Weights of a small audio embedding model.
Data: 39062 training examples, 43.3 epochs.
Rows from block 8, named by matrix and row number. Rows with one number belong to one neuron. Each number is 128 + 24 x the weight over its row's rms, rounded and kept within 0 to 255. All counts start at 0.
# gate: MLP gate (model.blocks.8.mlp.gate.weight, 848x320), inputs 0-106
# fc1: MLP up (model.blocks.8.mlp.fc1.weight, 848x320), inputs 0-106
# fc2: MLP down (model.blocks.8.mlp.fc2.weight, 320x848, transposed), outputs 0-106
gate.485 [162 108 131 101 112 162  79 127 126 157 178 145  67 126 140 170 127 124 143 125  97 136 131 149 161 117 131 162 112  86 137 140 167 152 115 116 116 124 121 151 153  80 172 127 114 129 128  80 154 121 162 148  92 115  99 102 130 118 126 122 120 113 144 128 138 106 124  83 163 130  89 148  80 131 116 110 135 127 116 132  95 143 111 135 157 143 150 140 107  84 128 122 128 136 141 120 188 137 148 145  91 131  99 114 107 173 152]
gate.486 [118 114 118 103 126 156 108 135 188 145 163 118 135 148 186 112  81 116 132 143 143  87 142 127 133 126 166 125 140 166 167 126 147 184 133 137 109 134 100 146 150 125 136 147 125 186 122 101 104 146 144 137  86 138  76  99 122 138 134 150 124 119 147 109 131 113 115  95 133 103 141 120 138  83 167 114 103 150 153 101 107 122 142  66 122  89  78 104 144  92 101 121 142 168  99 172 139 144 132 177 172 139 133  88  97 141 112]
gate.487 [151  74  80 137 141 168 114 124 146 166 169  96 172 121 168 138 126 103 117 136 134  93 120 144 143 111 114 129 118 176 125 141 105 162 130 149 143 129 102 159 142 140 173 128 128 171 104  60 119 130 129 149 152  94 117 104  74 124 166 132 140 127 142 107 129 122 111 150  95 105 101  92 140 120 142 110 111 131 126 111 141 135 107 103 131 107 150 116 137  82 143  97 104 109 134 119 173 162 123 136 121 142 122 113 137  91 144]
gate.488 [166 113 182 139 129 141 120 115 107 153 209 170 127 129 130 157 133 112 107 124  89 132 143 134 146 147 136 122 159 144 124 129 141 135 128 130 127 139 118 105 161 139 127 126 115 125 109 145 120 151 124  77  83 105  81 147 146 114 130  80 102 128 125 108 151 131 141 102 151 112 122 114 138 135  94 141 144 149 133 152 134 150 181 101 138 147 123 130 152 142 120 126 179 131  94 113 140 130 130 127 112  94 111  96 116 141  85]
gate.489 [155 134 124 156 131 146  99 101 123 151 165 134  95 142 127 129 133 120 136 137  98  97  99 163 141 133 130 140 132 120 143 140 127 140  91 133 129 156  72 130 125 123 143 172 133 137 123 126 140 184 129  85  98 164 123 139 148 140 126 129 121 116 119 141 138  86 101 101 132 142  65 151 154 138 114  94 100 113 137 107 155 107 170 120 132 147 139 124 113 118 101 110 124 167 144 116 140 142 163 106 121 103  56 101 143 141 135]
gate.490 [154 109 136 120 144 169 142 111 134 134 112 118 159 160 153 106 117 137 130 139  91 112 113 115 120 107 106 107 122 188 130 128 165 173 157 119 125 134 117 111 157  90 130 139 140 168 108 108 128 141 132 146  75  95  69 119 108 143 183 128 154 127 140 113 147 101 135 172 116 105 108 109 119 110 146 127 117 171 151 104  98 110 127  89 132 131 129  84 146 121 114 123 114 138 114 156 110 149 148 127 122 163 108 118 127  92 133]
gate.491 [140  74 160 109 106 143 103 144 140 153 153 138  58 138 143 139 115 148 171 147 124 133 120 155 134 132 136 140 112 107 137 124 152 160 108 131 127 135 120 129 115  83 152 124 129 135 137  79 158 122 158 121 123 141 112  90 120 137 121 110 128 139 122 121 139 114 123  97 146 119  98 139  85 131 123 100 114 113 127 151  91 164 123 130 135 132 132 138  87 110 123 122 102 128 163 139 178 121 157 107 122 118 106 117 116 176 183]
gate.492 [181 104  96 147 116 166 141 107 132 140 122 150 154 118 108 150 122 128  99 112 100 134 144 131 142 161  73 108 153 115 106 184 130 146 112 157 145 118  84  88 134 102 132 170 138 139 123 134 151 135 130 112  84 101 131 132 170 131 161  89 107 109 129 118 139  88  91 160 124  69 150 142 115 158 120 121 143 144 146  90  95 146 187 153 103 124 162 169 144 143 126 165 117 123 137 146 182 154 156 109 121 130 111 110 154 125  95]
gate.493 [ 87 136 146 106  87 149  93 142 147 166 125 138 119 123 149 101 137 117 102 115 147 133 118 106 158 121 174 138 166 121 172 122 131 141 118 152  90 144  95 140 125 150 124 112 135 112 107 148 138 116 144  81 121 147 162 120 134 175 124 129  97 108 143 143 142 149 146 114 136 133 134 123 148 105 103 118 104 115 126 110 111 128 136 104 129 112 100 148 125 124 148 110 128 116  83 138  86 109 153 158 188 145 162 110  98 157 115]
gate.494 [158 132 151 124 125 131 166 170 168 120 116 150 128 121 181 146 150 156 116 112  77  85 139  86 121  87 138 133 149 115 179 110 139 119  59 153  57 157 131 106 157  80 153 148 151 163 120 124  85 112 139 112 103 132 135 112 107 131 107 149 140 137 120 140  99 161 110 115 170 111 160 163 125  81 144 123 150 101 141 134 103 126 139  79  86 122  99 170  90 137 126 144 130 146 155 126 132 144 138 150 171 107 126  85  97 136 123]
fc1.485 [131 150  92 125 151 134 165  85 108 128 154 143 135 117  93 121 141  87 127  93  97 117 166 157 124  98  66 130 130 144  66 128 105 130 126 172 138 128 103 147 149  95 134 135  74 163 148  68 127 161 121 142 142 104 124 152 115  96 114  96 144 189 143 112 115  45 132 127 133 122 111 138 110 165 133 126 134 108 107 148 144 140 140 151 121 149 149 116 172 146 101 150 104 152 142  93 131 158 110 129  75 121 120 133 155 120 148]
fc1.486 [ 96 113 113 130 181  74  95 128 145 165 120  78 116 121 152 123 108 141 158 169 158 121 122 122 123 157 144  98 125 142 104 170 106 142 150 142 120  81 146 138 115  99  95 127 103 162 141 160 121 137 126 107 145 143  98 146 135 139 105 114 120 141 116 118 117 176 123 129 107 164 136 144 113 127 115 138 142 185 147 120 167  99 123  80 118 120  89 142 120 119 103 168 119 132 146 130 100 157 155 126 113 128 139 129 129 117 103]
fc1.487 [135 148  69  94 130  89 144 129 127 124 121 130 126 126 162 161 113 127 115 134 139 127 112 142 158 160 101 133 118 133  95 165 104  69 114 167  90 108 134 117 129 142 143 117  94 145 135 133 130 134 106 158  93 115 122 125 131 124 139 151 100 131 116 157 123  88  94 116  92 147 134 154 139 173 168  82 171 139 174 113 122 147  98  95 124 107 127 155 156 127 117 162  93 141 119 139 125 169 101 141 112 120 113 100 120 145  92]
fc1.488 [ 71 141 118 104 161 138 150 122 125 160 121 131 131  72 145  97 136  97 132 104 145 136 174 127 111 115 143 129 145 118 109 115 123 140 130 165  98 122 142 176 160 134 173 137  96 159 132 111 139 101 134 141 125 129 142 160 105 132  80  91 139 151 146 114 116 101 134 140 138 115 112 123 100 118 117 157 125 126  95 135 169 118 142 118 120 132 122 104 166 110 143  97 116 172 135 102 148 147 115 142 131 104 158 168 148 158 161]
fc1.489 [139 137 152  81 123 129 150 137 183 127  79  89 133 124  99 136 111 135 115 118 189 162 138 128  71 191 136 138 129 145 117 153  75 145 130 131 116 121 118 148 138 114 124 159 159 161 137 128 137 110 108 190 117 100 140 106 165  86 144 125  95 162 109 146 118 153 103 171 131 122 144 125 109 158 145 179 129 113 159  77 115 157 173 132  82 146  97 139 111 110 143 138  92 112 164 129 155 160  99 108  90 104 128 115 131 122 128]
fc1.490 [ 98 109 119 135 143  42 141 141 107 142 136 117 142 116 151 134 139 108 138 119 130 145 128 127  92 128 101 136  88  98 114 131  95 103 101 127 116  81 126 142 158  86 133 104 110 129 130 124 117 125 129 138 114 144  79 113 123 154 144 148 121 154 122 151 116 149 157 135 103 174 149 151  88 150 172 124 182 115 137 140 131 140 151 119 142 108 108 123 119 119 138 136 125 153 111 111 125 160  99 172 116 116 117 123 148 126 138]
fc1.491 [108 110 169 108 100 116  80 128 148 142 103 110 126 158 138 107 136 181 134 153 180 143  95 123 145 172 176 137 126 115 166 145 142 135 117 116 139 136 129 112  96 149 123 100 169  94 116 155 137 109 114 114  96 138 122 101 148 155 161 161  96  88  93 174 131 185 134 123 111 130 143 122 139 120 105 109 119 149 173 108  89 144 148 124 131 124 100 127  95  98 165  98 133 117 136 182 126  88 132 139 147 126  96 112 109 137 104]
fc1.492 [125 119 105 134 156 110 127 109 125 147 119 103 143 129 113 116  93 170 102 152 175 139 114 125 174 160 138  94 154 142 148 144 101 129 135 154 148 118 115 108  93 165 101 142 145 116  92 143 147 140  73 124 114 124 165 131 117 124 185 116 122 110 134 131 110 139  99 162  80 121 147 115 185 141 112  98 111 160 122 110 115 137 138 132 127 103 124 130 141 147 129 106 125  88 117 139 140  99 124 145 141 151 117  79 146  97  66]
fc1.493 [147  80 108 133 130 119 157 109 150 167 135 111 133  81 118  74 158 154 113 115 130 102 125  96 157 147 110  87 150 137 145 159 106 157 105 145 160 167 126 116 152 135 155 156 135 149  99 113 153 130 134 129  91 105 135 110 132 101 197 121 129 121  91 156 107 141 100 165  85  59 103 138 162 112 103 114 121 110 114  79 125 133 171  93  98 127 136 114 126  99 192 132 116 118 127 150 150 114 127 106 145 122 113  85 136 101 103]
fc1.494 [134 141 179 114 110 116 135 148 186 153  98 116 118 136 145 141 138 109 130 170 155 106 149 145 113 117 124 158 159 140 121 118 150 121  97 160 124 142  93 158  97 108  92 141 138 152 135 125 100 101 117 120 150 104 165 147 154 115 126  90  97 154 127 132 124 112 143 147 132 172 158  88  98 156 132 151 140 125 153 118 126 124 148 119  54 163  95 114 131 133  81 127  90 153 175  99 119 134 147 153 130 105 131 118 118 134 129]
fc2.485 [108 123 151 137 102 168 111 101 110  96  77 142 117 147 110 114 108 130 132 137 139 139 126  92 144 123 178 106 153 144 135 131 113 150 154 130 147 129 126 123  72 132  96 158 176  99  91 180 123  85 108 105 126 119 146 132 146  98 159 142 133  80 132 125 159 179 144 153 160 107 118 130 150 117  85 108 139 133 138  98 125 133 154 154 157 172 147 157 115 127 122 111 164 115 156 105  85 107 172 131 157 164 150 138 119  82  95]
fc2.486 [ 89 122 130  95 100 121 145 160 132 132 159 134 143 113 108 167 124  95  89 148 143 157 118 129 119  58 114 128  90 100 114 114  81  94 101  96 124 177  96 133 150 122 154  83  70 129 159 139 104 150 113 102 125 120 137 143 131 110 111 106 110 141  79 129 139 106 159 133 130 145  99 133  85 122 156 141 159 153 141 165 143 125  97 178 184  81 148 145 159 122 120 113 124 109  65 107 125 142 121 117 104 130 135 127 130 158 171]
fc2.487 [133 112 143  92 141  94 182 138 155  97 132 134 133 170 176 128 102 133 151 143  90 125 130 127 102 114 141 157 134 190 106 130 129 160 102 109 108 125 129 119 145  97 169 177 119 147 122 114  96 140 124 150 110 147  95 129 148 110 130 143  97 108  91 126 129 145 105 123 157 128 157 145 117 103 162 144 120 128 183 128  93 121 144 140 106 117 148 157  81 127 116 145  92 142 137 137 129 130 115 155 156 102 116  78 136 106 141]
fc2.488 [137 145 159 117 150 130 101 107 121 113 110 130 106 147 108 109 138 180 166 137 119 104  91 162 133 128 126 139 165 107 136 117 157 132 118 129 153 119 141 148 108  96 135 100 166 149 157 132 132 164 130 115 121  99 115 116 112 141 124 149 126 156 141 136 104 129 101 127 128 106 115 175 115 123  88  49 189 115  97 155 109 136 145  94 110 163 112 119 152 116 127 121 127 130 153 136  95 152 143 145  78 176 104 127 117 118 110]
fc2.489 [131 113 136 154 107 142 117 143 117  83 142  92 123 131 105 148  96 150 165  91 127 122 107  71 140 142 138  90 156 106 163 116 129 140 114 134 147 134 151 103 116 109 123  96 148 116 153 135 142 115 157 106 149 162 101 130 105 134 155 155 177  93 138 128  93 184 107 101 150 105 116 121 143 112  87 102 145 105 116 145 178 104 133  95 128 121 140 145 129 133 130 114 115 114 142 175 148 146 127 135 142 125 100 102 124 147 158]
fc2.490 [199 112 127 150 138  75 136 107 113  89  90 144 141 116  92 185 195 117  84 117 107 147 152 109 100  88  73 142 128 133  94 100 120 129 136  92 113 109 112 143 121  96  97 156 171 130 121 143  85 140 117 119 161  94 176 102 108 103 151 102 117 111 143 116 136 151 134 131 130 107 129 121 115 153 156 179 121  84 121 158 107 111 160 152 172 149 154 152  98 163 104 148 102 149  93 138 113  92 122 152 137 121 117 131 135 107 105]
fc2.491 [122 132 123 105 142 103 158 160 135 137 209 126 113 128 155 145 125 109 148 121 117 114 113 147 121 129 101 148 113 102 127  91 164 111  87 115  89 127 164 102 197 118 155  93  90 138 177 127 116 175 137 141 152 183  92 118 104 157 119 133 138 167 124 132  85 122 119  84 136 130 117 117  99 135 166 140 139 124 123 190 142 115 114  91 122  89 106 103 118 134 134 108  98 160 104 169 162 151  94 115 120  95 112 100 128 158 157]
fc2.492 [124 119 129  98 122  97 173 153 123  90 152 108 118 131 128 123 165 134 123  88 114 132 124  91 133  95 118 146  73 101 130 137 128 113  64 128 119 112 130 108 148 110 157  74 133 136 179  73 109 130 151 151 128 160  83 125 137 179 112 149 140 117 129 169 116 128 183  86 101 130 113 139 144 106 170 141 146 130 153 149 149 124 133 143 120 101 144 146  92 135 137 146 132 142 138 180 111 186 131  85 121  85 145 106 146 157 180]
fc2.493 [139 137 121 133 155 107 143 150 107 103 138 144 130 172 118 121 122 127 105 140 136 116 146 138 109 145 168 128 104 160 122 106 145  73 150 147 156 141 140  90 109 146 107 150 131 125 107 116 123 163  89 110 151 110  90 138 112 151 101 119 142 113 137 127 160 133 128 100  87 117 145  79 130 100 131 122  84 171 121 146 120 168 144 155 115  99 142 136 128 126  98 153 166 123 115 114 109 104 113 122 146 121 181 122 140 110  86]
fc2.494 [118 136  99 125 107 151 177 145 127 125 109 160 122  93 126 141 127 108  92 104  82 103 138  80 119 135 174 127 131 158 133 131  70 122 118 155  78 136 140 135 171  99 119 132 161 151 119 133 102  96 153 103 130 168 131 130  80 157 142 118 126 142 132 119  65 131 143  97 120 120 124 139 132 125 146 104 153 121 126 113 122 144  98 120 129 125 143 164  98 133 149 166 132 128 121  94 126 158 105 116 189 105 185 130 146 130 129]