{"model": "audio embedding model", "dataset": "synthesized solo parts of chorales (CocoChorales)", "train_examples": 39062, "gain_aug_db": 6, "n_mels": 64, "hop_length": 320, "input": "log_mel", "spec_augment": true, "win_length": 512, "targets": ["instrument"], "num_classes": 13, "embedding_dim": 128, "arch": "caformer", "norm": "layernorm", "norm_position": "pre", "activation": "reglu", "mlp_ratio": 2.67, "head_dim": 64, "fused_qkv": true, "qk_norm": true, "layer_scale_init": 0.01, "parallel_block": true, "inner_norm": false, "patch_size": [4, 4], "conv_stem": false, "depths": [4, 4, 4], "widths": [80, 160, 320], "kernel_size": 7, "am_softmax_margin": 0.2, "am_softmax_scale": 16, "init": "torch_default", "residual_init": "none", "optimizer": "adamw", "lr": 0.00054, "beta1": 0.9, "beta2": 0.98, "eps": 1e-10, "grad_clip": 5.0, "ema_decay": 0.995, "steps": 26400, "batch_size": 64, "epochs": 43.3, "lr_schedule": "cosine", "final_lr_fraction": 0.1, "warmup_steps": 1320, "weight_decay": 0.1}
Rows from block 4 of a small audio embedding model, named by matrix and row number. Rows with one number belong to one neuron. Each number is 128 + 32 x the weight over its row's rms, rounded and kept within 0 to 255. All counts start at 0. Numbers have three digits each.
After each neuron's rows are labels from the 100 clips, of 14976, where the neuron reaches its largest size: "band" is the frequency band that holds the peak. Only what is clearly more common there than usual is listed. The data: synthesized solo parts of chorales (CocoChorales). In brackets: how many of the 100, against the usual share in percent.
# gate: MLP gate (model.blocks.4.mlp.gate.weight, 416x160), inputs 0-79
# fc1: MLP up (model.blocks.4.mlp.fc1.weight, 416x160), inputs 0-79
# fc2: MLP down (model.blocks.4.mlp.fc2.weight, 160x416, transposed), outputs 0-79

gate.216:155167128141124093128102111122090134174164093146046127129094103131167142147144101125122140110175135158129137132114158126137140147110184113105162155175133103155137100126091095138122077155071152154157113172130108120127134112119057137075146125
fc1.216:195101162178129083134112121119152085127203104107114086107144156116098129113127164139135084116124109168109134088119120182154123179179127137113119137198112080126174146128116135073068092139080161126131167112110102166115136135123074109125160119
fc2.216:156090100113145185114136144144144201124164100164110108175129105130092132096146196124070191092093181133154124105105133178160130099141092091080153139174169121179053172097121129177152124148156090121129156088114059066155128104103165164135095177
band: 4000 to 8000 Hz (75 vs 25)

gate.203:201160129128184058169119119124131122078190139134121085115139116132131109153107171092177105098120085162150107103137152161149122100106168129101075171116103118114111144111114107136130129113111158125119170131153188107103104087119035129089099105
fc1.203:135169077103155145165103124078121122160111090142078120086106161099161110172105104183136112104117122082170173141142158158161085154077168122062124173102148129135153188084127103135097130060107187225153104166154140128078185113127123131089102140
fc2.203:129155140169113132114101102144160160192082101158035175124118061183155125121128117133102124061137120087129173131133116134163134166130099093150196133089153123184085115128150130143161119173078134113092158141137108146164139105152080105142102129
band: 1000 to 2000 Hz (44 vs 12.5)

gate.98:164090159133131123162177119117110079120165126095120185134145130146104165128146160136131086103114177083155141052128179170083093101089120095143113140087130147142137125141149153115118156122160134154160102117143118114133140202075148150086098156
fc1.98:114131092133157115128129176118136147187166121054128157145154182086152104122089150148130115096130133114146175099121133132156063180139176140119120117151185130171185171091158151099126101090197173203110069092146104122101171162153126161064102162
fc2.98:153101129086114124153145134119168143099115123136097133124147095123100170130148138143157171112165105082198134083106164168106097113080132087092159097088127137143131168139124140123089170100106123151117080101114170096101159101067135135101119195
band: 250 to 500 Hz (53 vs 12.5)

gate.180:097125174153172131134140134098100063114110168111073180151122194148113085143150124148175137162193136122171192094110178162113093142108165138082109117116107131119164141123152155089106141154098151138144094152127122139060199131128143094072150082
fc1.180:135144083119160122165146073143132105080114151165137129089072106149133126152099066148155095110175065147150071159215159136146158081140079148127130181115084212100097085133152120133173109138149128143134093145175142138145148088126127117168105100
fc2.180:121195105140095101099086143130161130130210115105125116143117174153163083121081169082114148110113118084082104110152077143151164190147172139135081148148159123166132077136093106106137134175120132146114171134146108113100108120199088142140095076
band: 0 to 250 Hz (96 vs 12.5)

gate.305:210165155099168094158134120087164117121124187123083086165122074094097148169084136103145133099164104109174129130158198159141163139073163082071099219095108122165085160077169113164126123067130139138136095140178165130069140132128107150114163190
fc1.305:097126094130129133189096112138141112106061116138169177172139132121106127075174107173095138140097126121082157091084110103100119108123120123187158111055133126130139101207155065113131135046146125185112048127138141116166152116154210170120110106
fc2.305:152134123088036165095125184112076127138129132164146139115124118144161111117095094129091144162132137140136117172152119073066200111130094171137085124140209159119094104190106111139131125192146115100146158127089082128106136133088082020147155094
band: 500 to 1000 Hz (92 vs 12.5)

gate.185:107110142087137139080172136089120173182169108128033137161112141136100165172150156142124180132106117106133229150152127131180099135084148104095140169135081145090110119071142116099137145143165099121102147159137092141147100164081152138072156103
fc1.185:092155129158149090121123120188161129139147089109120134111171121152123121078116166115096124127116078128119119107148107114114149138139134157089118109122178133197135087083121136131132123167201187150062116094094144132055138172173074091130166130
fc2.185:136106093093102174169144093114168177149113121140196163060082141147095177085188173118120123086093158111116089083125159145089137096148086173145155128133131086127136111149110149124117138148073133078121144134088131108142174101111142184121140134
band: 1000 to 2000 Hz (60 vs 12.5)

gate.278:105176076136085144156141149098100164192107173062108178145087157096183116167088129118153101143147138085176110133198113152169090182117158078114096120101196125128154078160171117173116157114149162160156078120140101119131149164153153116118116088
fc1.278:153170133146157026167124110146158162083146130153128103116119163160146130093141158066130108084099100199127100079103192095116129100115125170144171140133099146089162155115155105111170064098138206190049143158116122180092165110153117167110127160
fc2.278:114156085133129148140118173102076164173112181093049123132097120034153106142116145141097132115085158121140158180154085156175125156148141058145158160095149078178066131101127106150102137081117104138158114145104163134160145150172127150149078151
band: 0 to 250 Hz (40 vs 12.5)

gate.65:170147101148151116047045131150107100162120090129109101124140100100141123144129144173093133132131157161133141153132104128167104194139115124108123167199131070144113137116104122140129101125124129156149108138104070138124146090123051066092138114
fc1.65:116094134128145107119088113149127122084080134186150108129073124153191157158173081146116104181107106167103116201179132117183121130185104127139081146121136110127160111158129122078130111167123049127142129151146106123202084138095111153150169085
fc2.65:128116137127063135157111107110097161161061082155109147167124084123122182129142092161102131131127139123116127187108127124125167131095084104122176153126147058144113123197098093130177157171065077117152128181110098073174098122053137110134145109
band: 4000 to 8000 Hz (72 vs 25)

gate.178:152131164111158125138117112129163137113103117136123181111128088074141158130133091142128116146160115146150184112113181102119136090117143143061179117110120111110141191117134125146152100067167139173131094152134171134105167118106112152043162152
fc1.178:120147106138100102108129130160168105178216108103123116101159110188154146101112159130107066103126146094111090094166106209109123155174102097159113132155165103236110125149136162122095145177116154093144115123121117114134145165122126081161098095
fc2.178:172172124157151118141149145111147048138176105130161108095163141157117152097157135145169090148115108099144069107054159163121069119101140192138105133173123184136141105145097153136042111135112164118121117102106237115167133145136134114153119091
band: 250 to 500 Hz (94 vs 12.5)

gate.34:179097162083133103154125080111088119105075137114122172189127099125107149117172170110102213160125128132106184109063185122112073130129160114115124131136069097112155132101116120121117099061141120172142140184101099098156108105094158202057103106
fc1.34:092104181137195154137179144100112096109108154131133116106075204168077163098164145088158139159143132093125131079097179078111173121145084159113141121121083105081150201141124163117132076075088090110123149093159110185138139144060191137114162076
fc2.34:134181160116115105122136151111179148128166154123124130096131096056181144126052143088136124129179125075192117151159133164116134138113159073127108127046106115152099143098152114132096143079131169131123106136115156110111130101169082122109073184
band: 1000 to 2000 Hz (92 vs 12.5)

gate.322:147136136125150101094125129082103113099117111134132133132144144112126129184116087149116133130135090145161239142132173126125114126072184127089159147138152101103141150053133118128094139099172157170134102176097153140108193129136092132025164124
fc1.322:120094125117141152144121082163133091110120171186147165115128136163074159099166134149152089174178077155112160129135139124092118072139069126121113119132084204077105096113138097079118128213124120107164139184125135144118092123064161128101125132
fc2.322:074120125149093113117131107121140183111075160149139186128136129207192168127113112137163046112227168168118096167208124120100172138120105114119131118132157116105124115152119124067202186174096082089128141176109065148090108157092119077113210133
band: 4000 to 8000 Hz (85 vs 25)

gate.355:137080134097126106106125146115101140135121139095151151109099102139153115170136149117103195116125094144142178097130172097123112101111176138098098123128155113108112147099197076149114121124193164085139145130118138117112185107148095158028140160
fc1.355:075128156180132094169116139126182112111119095115089147096159182125093080090152144145135158124066125089165141078128164131116127094103110150101131139189157112171138131155124150129106101074135170148100061106143104179154197136147199135149180136
fc2.355:125081125107080195087174149115109144179086109078082097153123060139154169122169139160101182119133141076173111095091098112123112160099105101097123090120146180121068099141080183135078164093118123096124106112113083145118162144137119133115099150
band: 250 to 500 Hz (43 vs 12.5); 500 to 1000 Hz (36 vs 12.5)

gate.250:151145108125110134167116085111088152120060126104100189172098072133191123150150081131111076116133120146117197122112187062160131108123148097109132162105130175100118082145108065159160139115158100142149166181138135149147160090126083168101121120
fc1.250:135126129064079157145200131126167178173165160110100094131163107132153124117110128070118123138132145100163098110170120140169188127125087088083115169118109148177049107141107164170148134117138174055155194119125158114106149154106128144193096168
fc2.250:124172151085075128135096103126105101163112102133144142120129094141085180109154113071093119144163148118093104114109164083116173143146085176129133105062064092121165131179096122103120105140085100087091181169146156133113067139098109108139154105
band: 250 to 500 Hz (88 vs 12.5)

gate.122:147087168135193119174130151114119134183175127058078128089109119107130142125146187094094131129111087082130160096134192137123084129122190144083128163169114144128182155062160115138107153127205151180092119141150083129110135160165106146055112123
fc1.122:111156071134085149090103072160180160121123107191180136151100130082137127184133102166149124136114141124138089199164081170129116069101116126109175099130123112113051146182107109145109137152122111138145095165123186129136072099103128116173085138
fc2.122:140169122094138095133072134145070123150128102113163169141168127101157094182079112138173150123163137202114158171158144097152167190200143153161110182141116113088170157075105124126137129117112147147153174167089098146093091112115069107085127136
band: 1000 to 2000 Hz (79 vs 12.5)

gate.345:107110151109160127144147066133159122100122088179135149107115086084102115112149128108130135119125124166156190118066189076117130062090135116102159100077111136123152155076111135145111083066173141125113124146121173101099151133126147167046156159
fc1.345:150119139179104104100115170156120101161188086094093101118155142177116126102122166105122093106098173126148080087131081213137081184154111130128087126173168095200126115150125168129110109136131166138118118112100070148127120136131133082171108110
fc2.345:185126125153141107119147142102155074115144088121118109084139112183092154095148139152140101138104107080143086093067156170102036131113156174149088137160127222170113088162136127126051131129133185139134085118106233130152120137113094120119101110
band: 4000 to 8000 Hz (95 vs 25)

gate.10:176153150133184097132101141121112073126137187106113151156125113089127105182124083167151110105152105149193148160070221138149097164061180153075134128159127116141137149089069176156069128092125140143146154127130143141167139158076137098066114151
fc1.10:142164135111070123170159140161151094164196120159133141113151087139122091110100119110164068105093144147161103104180110154095146175127078113123079092122155158213115103173097145140081149160087157083119201132134128117097116165130109067202106146
fc2.10:140108132169132119131118139110179162118129106153166125135118118163125131081091162140143108107156161177150091110141098196164055158106185165104131139151188142205135075110137145138098138166184198152076085083146088111154167110163097182131122139
band: 1000 to 2000 Hz (31 vs 12.5)

gate.313:105132096050097138153119093084081213112029133117086179153131102081141156146138140111132157141140134114111208144129124085138116105102171096132170131048144143120114130149133110172181155075149152143138093147155111086149145149136159205092111139
fc1.313:152157116146090098111084112169157165174158058098115142112147073136165106116115116109097072096103138175115126127147157146183115149145134118143131151130156111203110098114114065170170146153152168154112148134092104092170115145177071127154147148
fc2.313:134150127160092111107123162083128062110072132131165146157128147160186090096126044178144098137155140115153125176100147067095115129105184209135091130150179190097154098184147104161091117139133192158140120145129186142137149114127093124119125076
band: 4000 to 8000 Hz (96 vs 25)

gate.29:162185119144154083144162119166158100133179144153128120147158109107100095137078159107133115094153065158164098144153145135117126116077142098098111174088100169127077086084106129119149110099122160126130103149137174115076120134120096145115138159
fc1.29:079059184149139137164148093121105091118140046156128145101124081178110178112207099109148088129130136116068105111074136111085175095180072143136185136104054126081155157146066126111126102107091070061110138104111109158193122173081186140125152136
fc2.29:080147147135132086143145101117123119168165206118167094110131154136158067109100094167152118175055109176108097144208096082146176149179114159141059141198160150140107141157150145137166122154169137129157165104105108093140106142178129131100124114
band: 500 to 1000 Hz (66 vs 12.5)

gate.161:155117147149107112095139191132134132158133072109144167097168143117124108144110162180100093070088184155143115150102159118128096130042137082150120114108197109177128144127129118154110116093117141149151086094085113084153117142158106139064146171
fc1.161:127164115165173051122086139148113147121140130054124157103142151147181090127093184132154097110099140171158155082120128113144085152141149159140096129111136152156143126113184116068097089117189195213114036156139107114139194145163120188058155112
fc2.161:178122121080117165115125161102105124105082107080140130135139087042112146152152109106134158132139076080151196135061125147108087055106136119090186125062148126097118144102107134133095171057110140150049062119119180150116145109108156115107118150
band: 0 to 250 Hz (62 vs 12.5)

gate.91:189083151092115123110074121161169108116080163126133132177139171141183107113114125125170147116169176112189131074149147131161174141116159137139106149148156142167111156145159127101119113156087132139167094066144132095121094105089079117120173143
fc1.91:112124144119067086103095116096132136157145145174140129120088110205122150085168138090103103174159117138147102084135147146146176163183149120086050164157153180142180082177123116070109056191139125157100145131087121117131136073077069127114130096
fc2.91:079102122110094150168063124145148105131120079122101108135112100109137151077131090121079190125130116124115098173110146074131187110093119131104161153144163155134145073156096088105207127123137100147086173129168122141194074116140108140124168099
band: 0 to 250 Hz (39 vs 12.5)

gate.227:138117104152148097142121140171148135134147094057117123063109107155130162144113190100114121103108176148164119050146144182134134119116145148095129145118175112154137144081143130112103043134183126148097082114150049128101170155166093156100112141
fc1.227:154178125126152092142138107146137133175114100128124174109107074044115101096181139106109133095086117132084184105069151108087083099120126095107170116091080118115176135074109108126098113039148154179162067141088144131153160117119147172091075173
fc2.227:149124161083154167120199149157182082063161117123071082109136131129064136139153118120139117120097126074133118084076134120067086071115133144107119117162111162123109179103146195136114213036158124123120084112141180115121127100127189132134087110
band: 4000 to 8000 Hz (62 vs 25)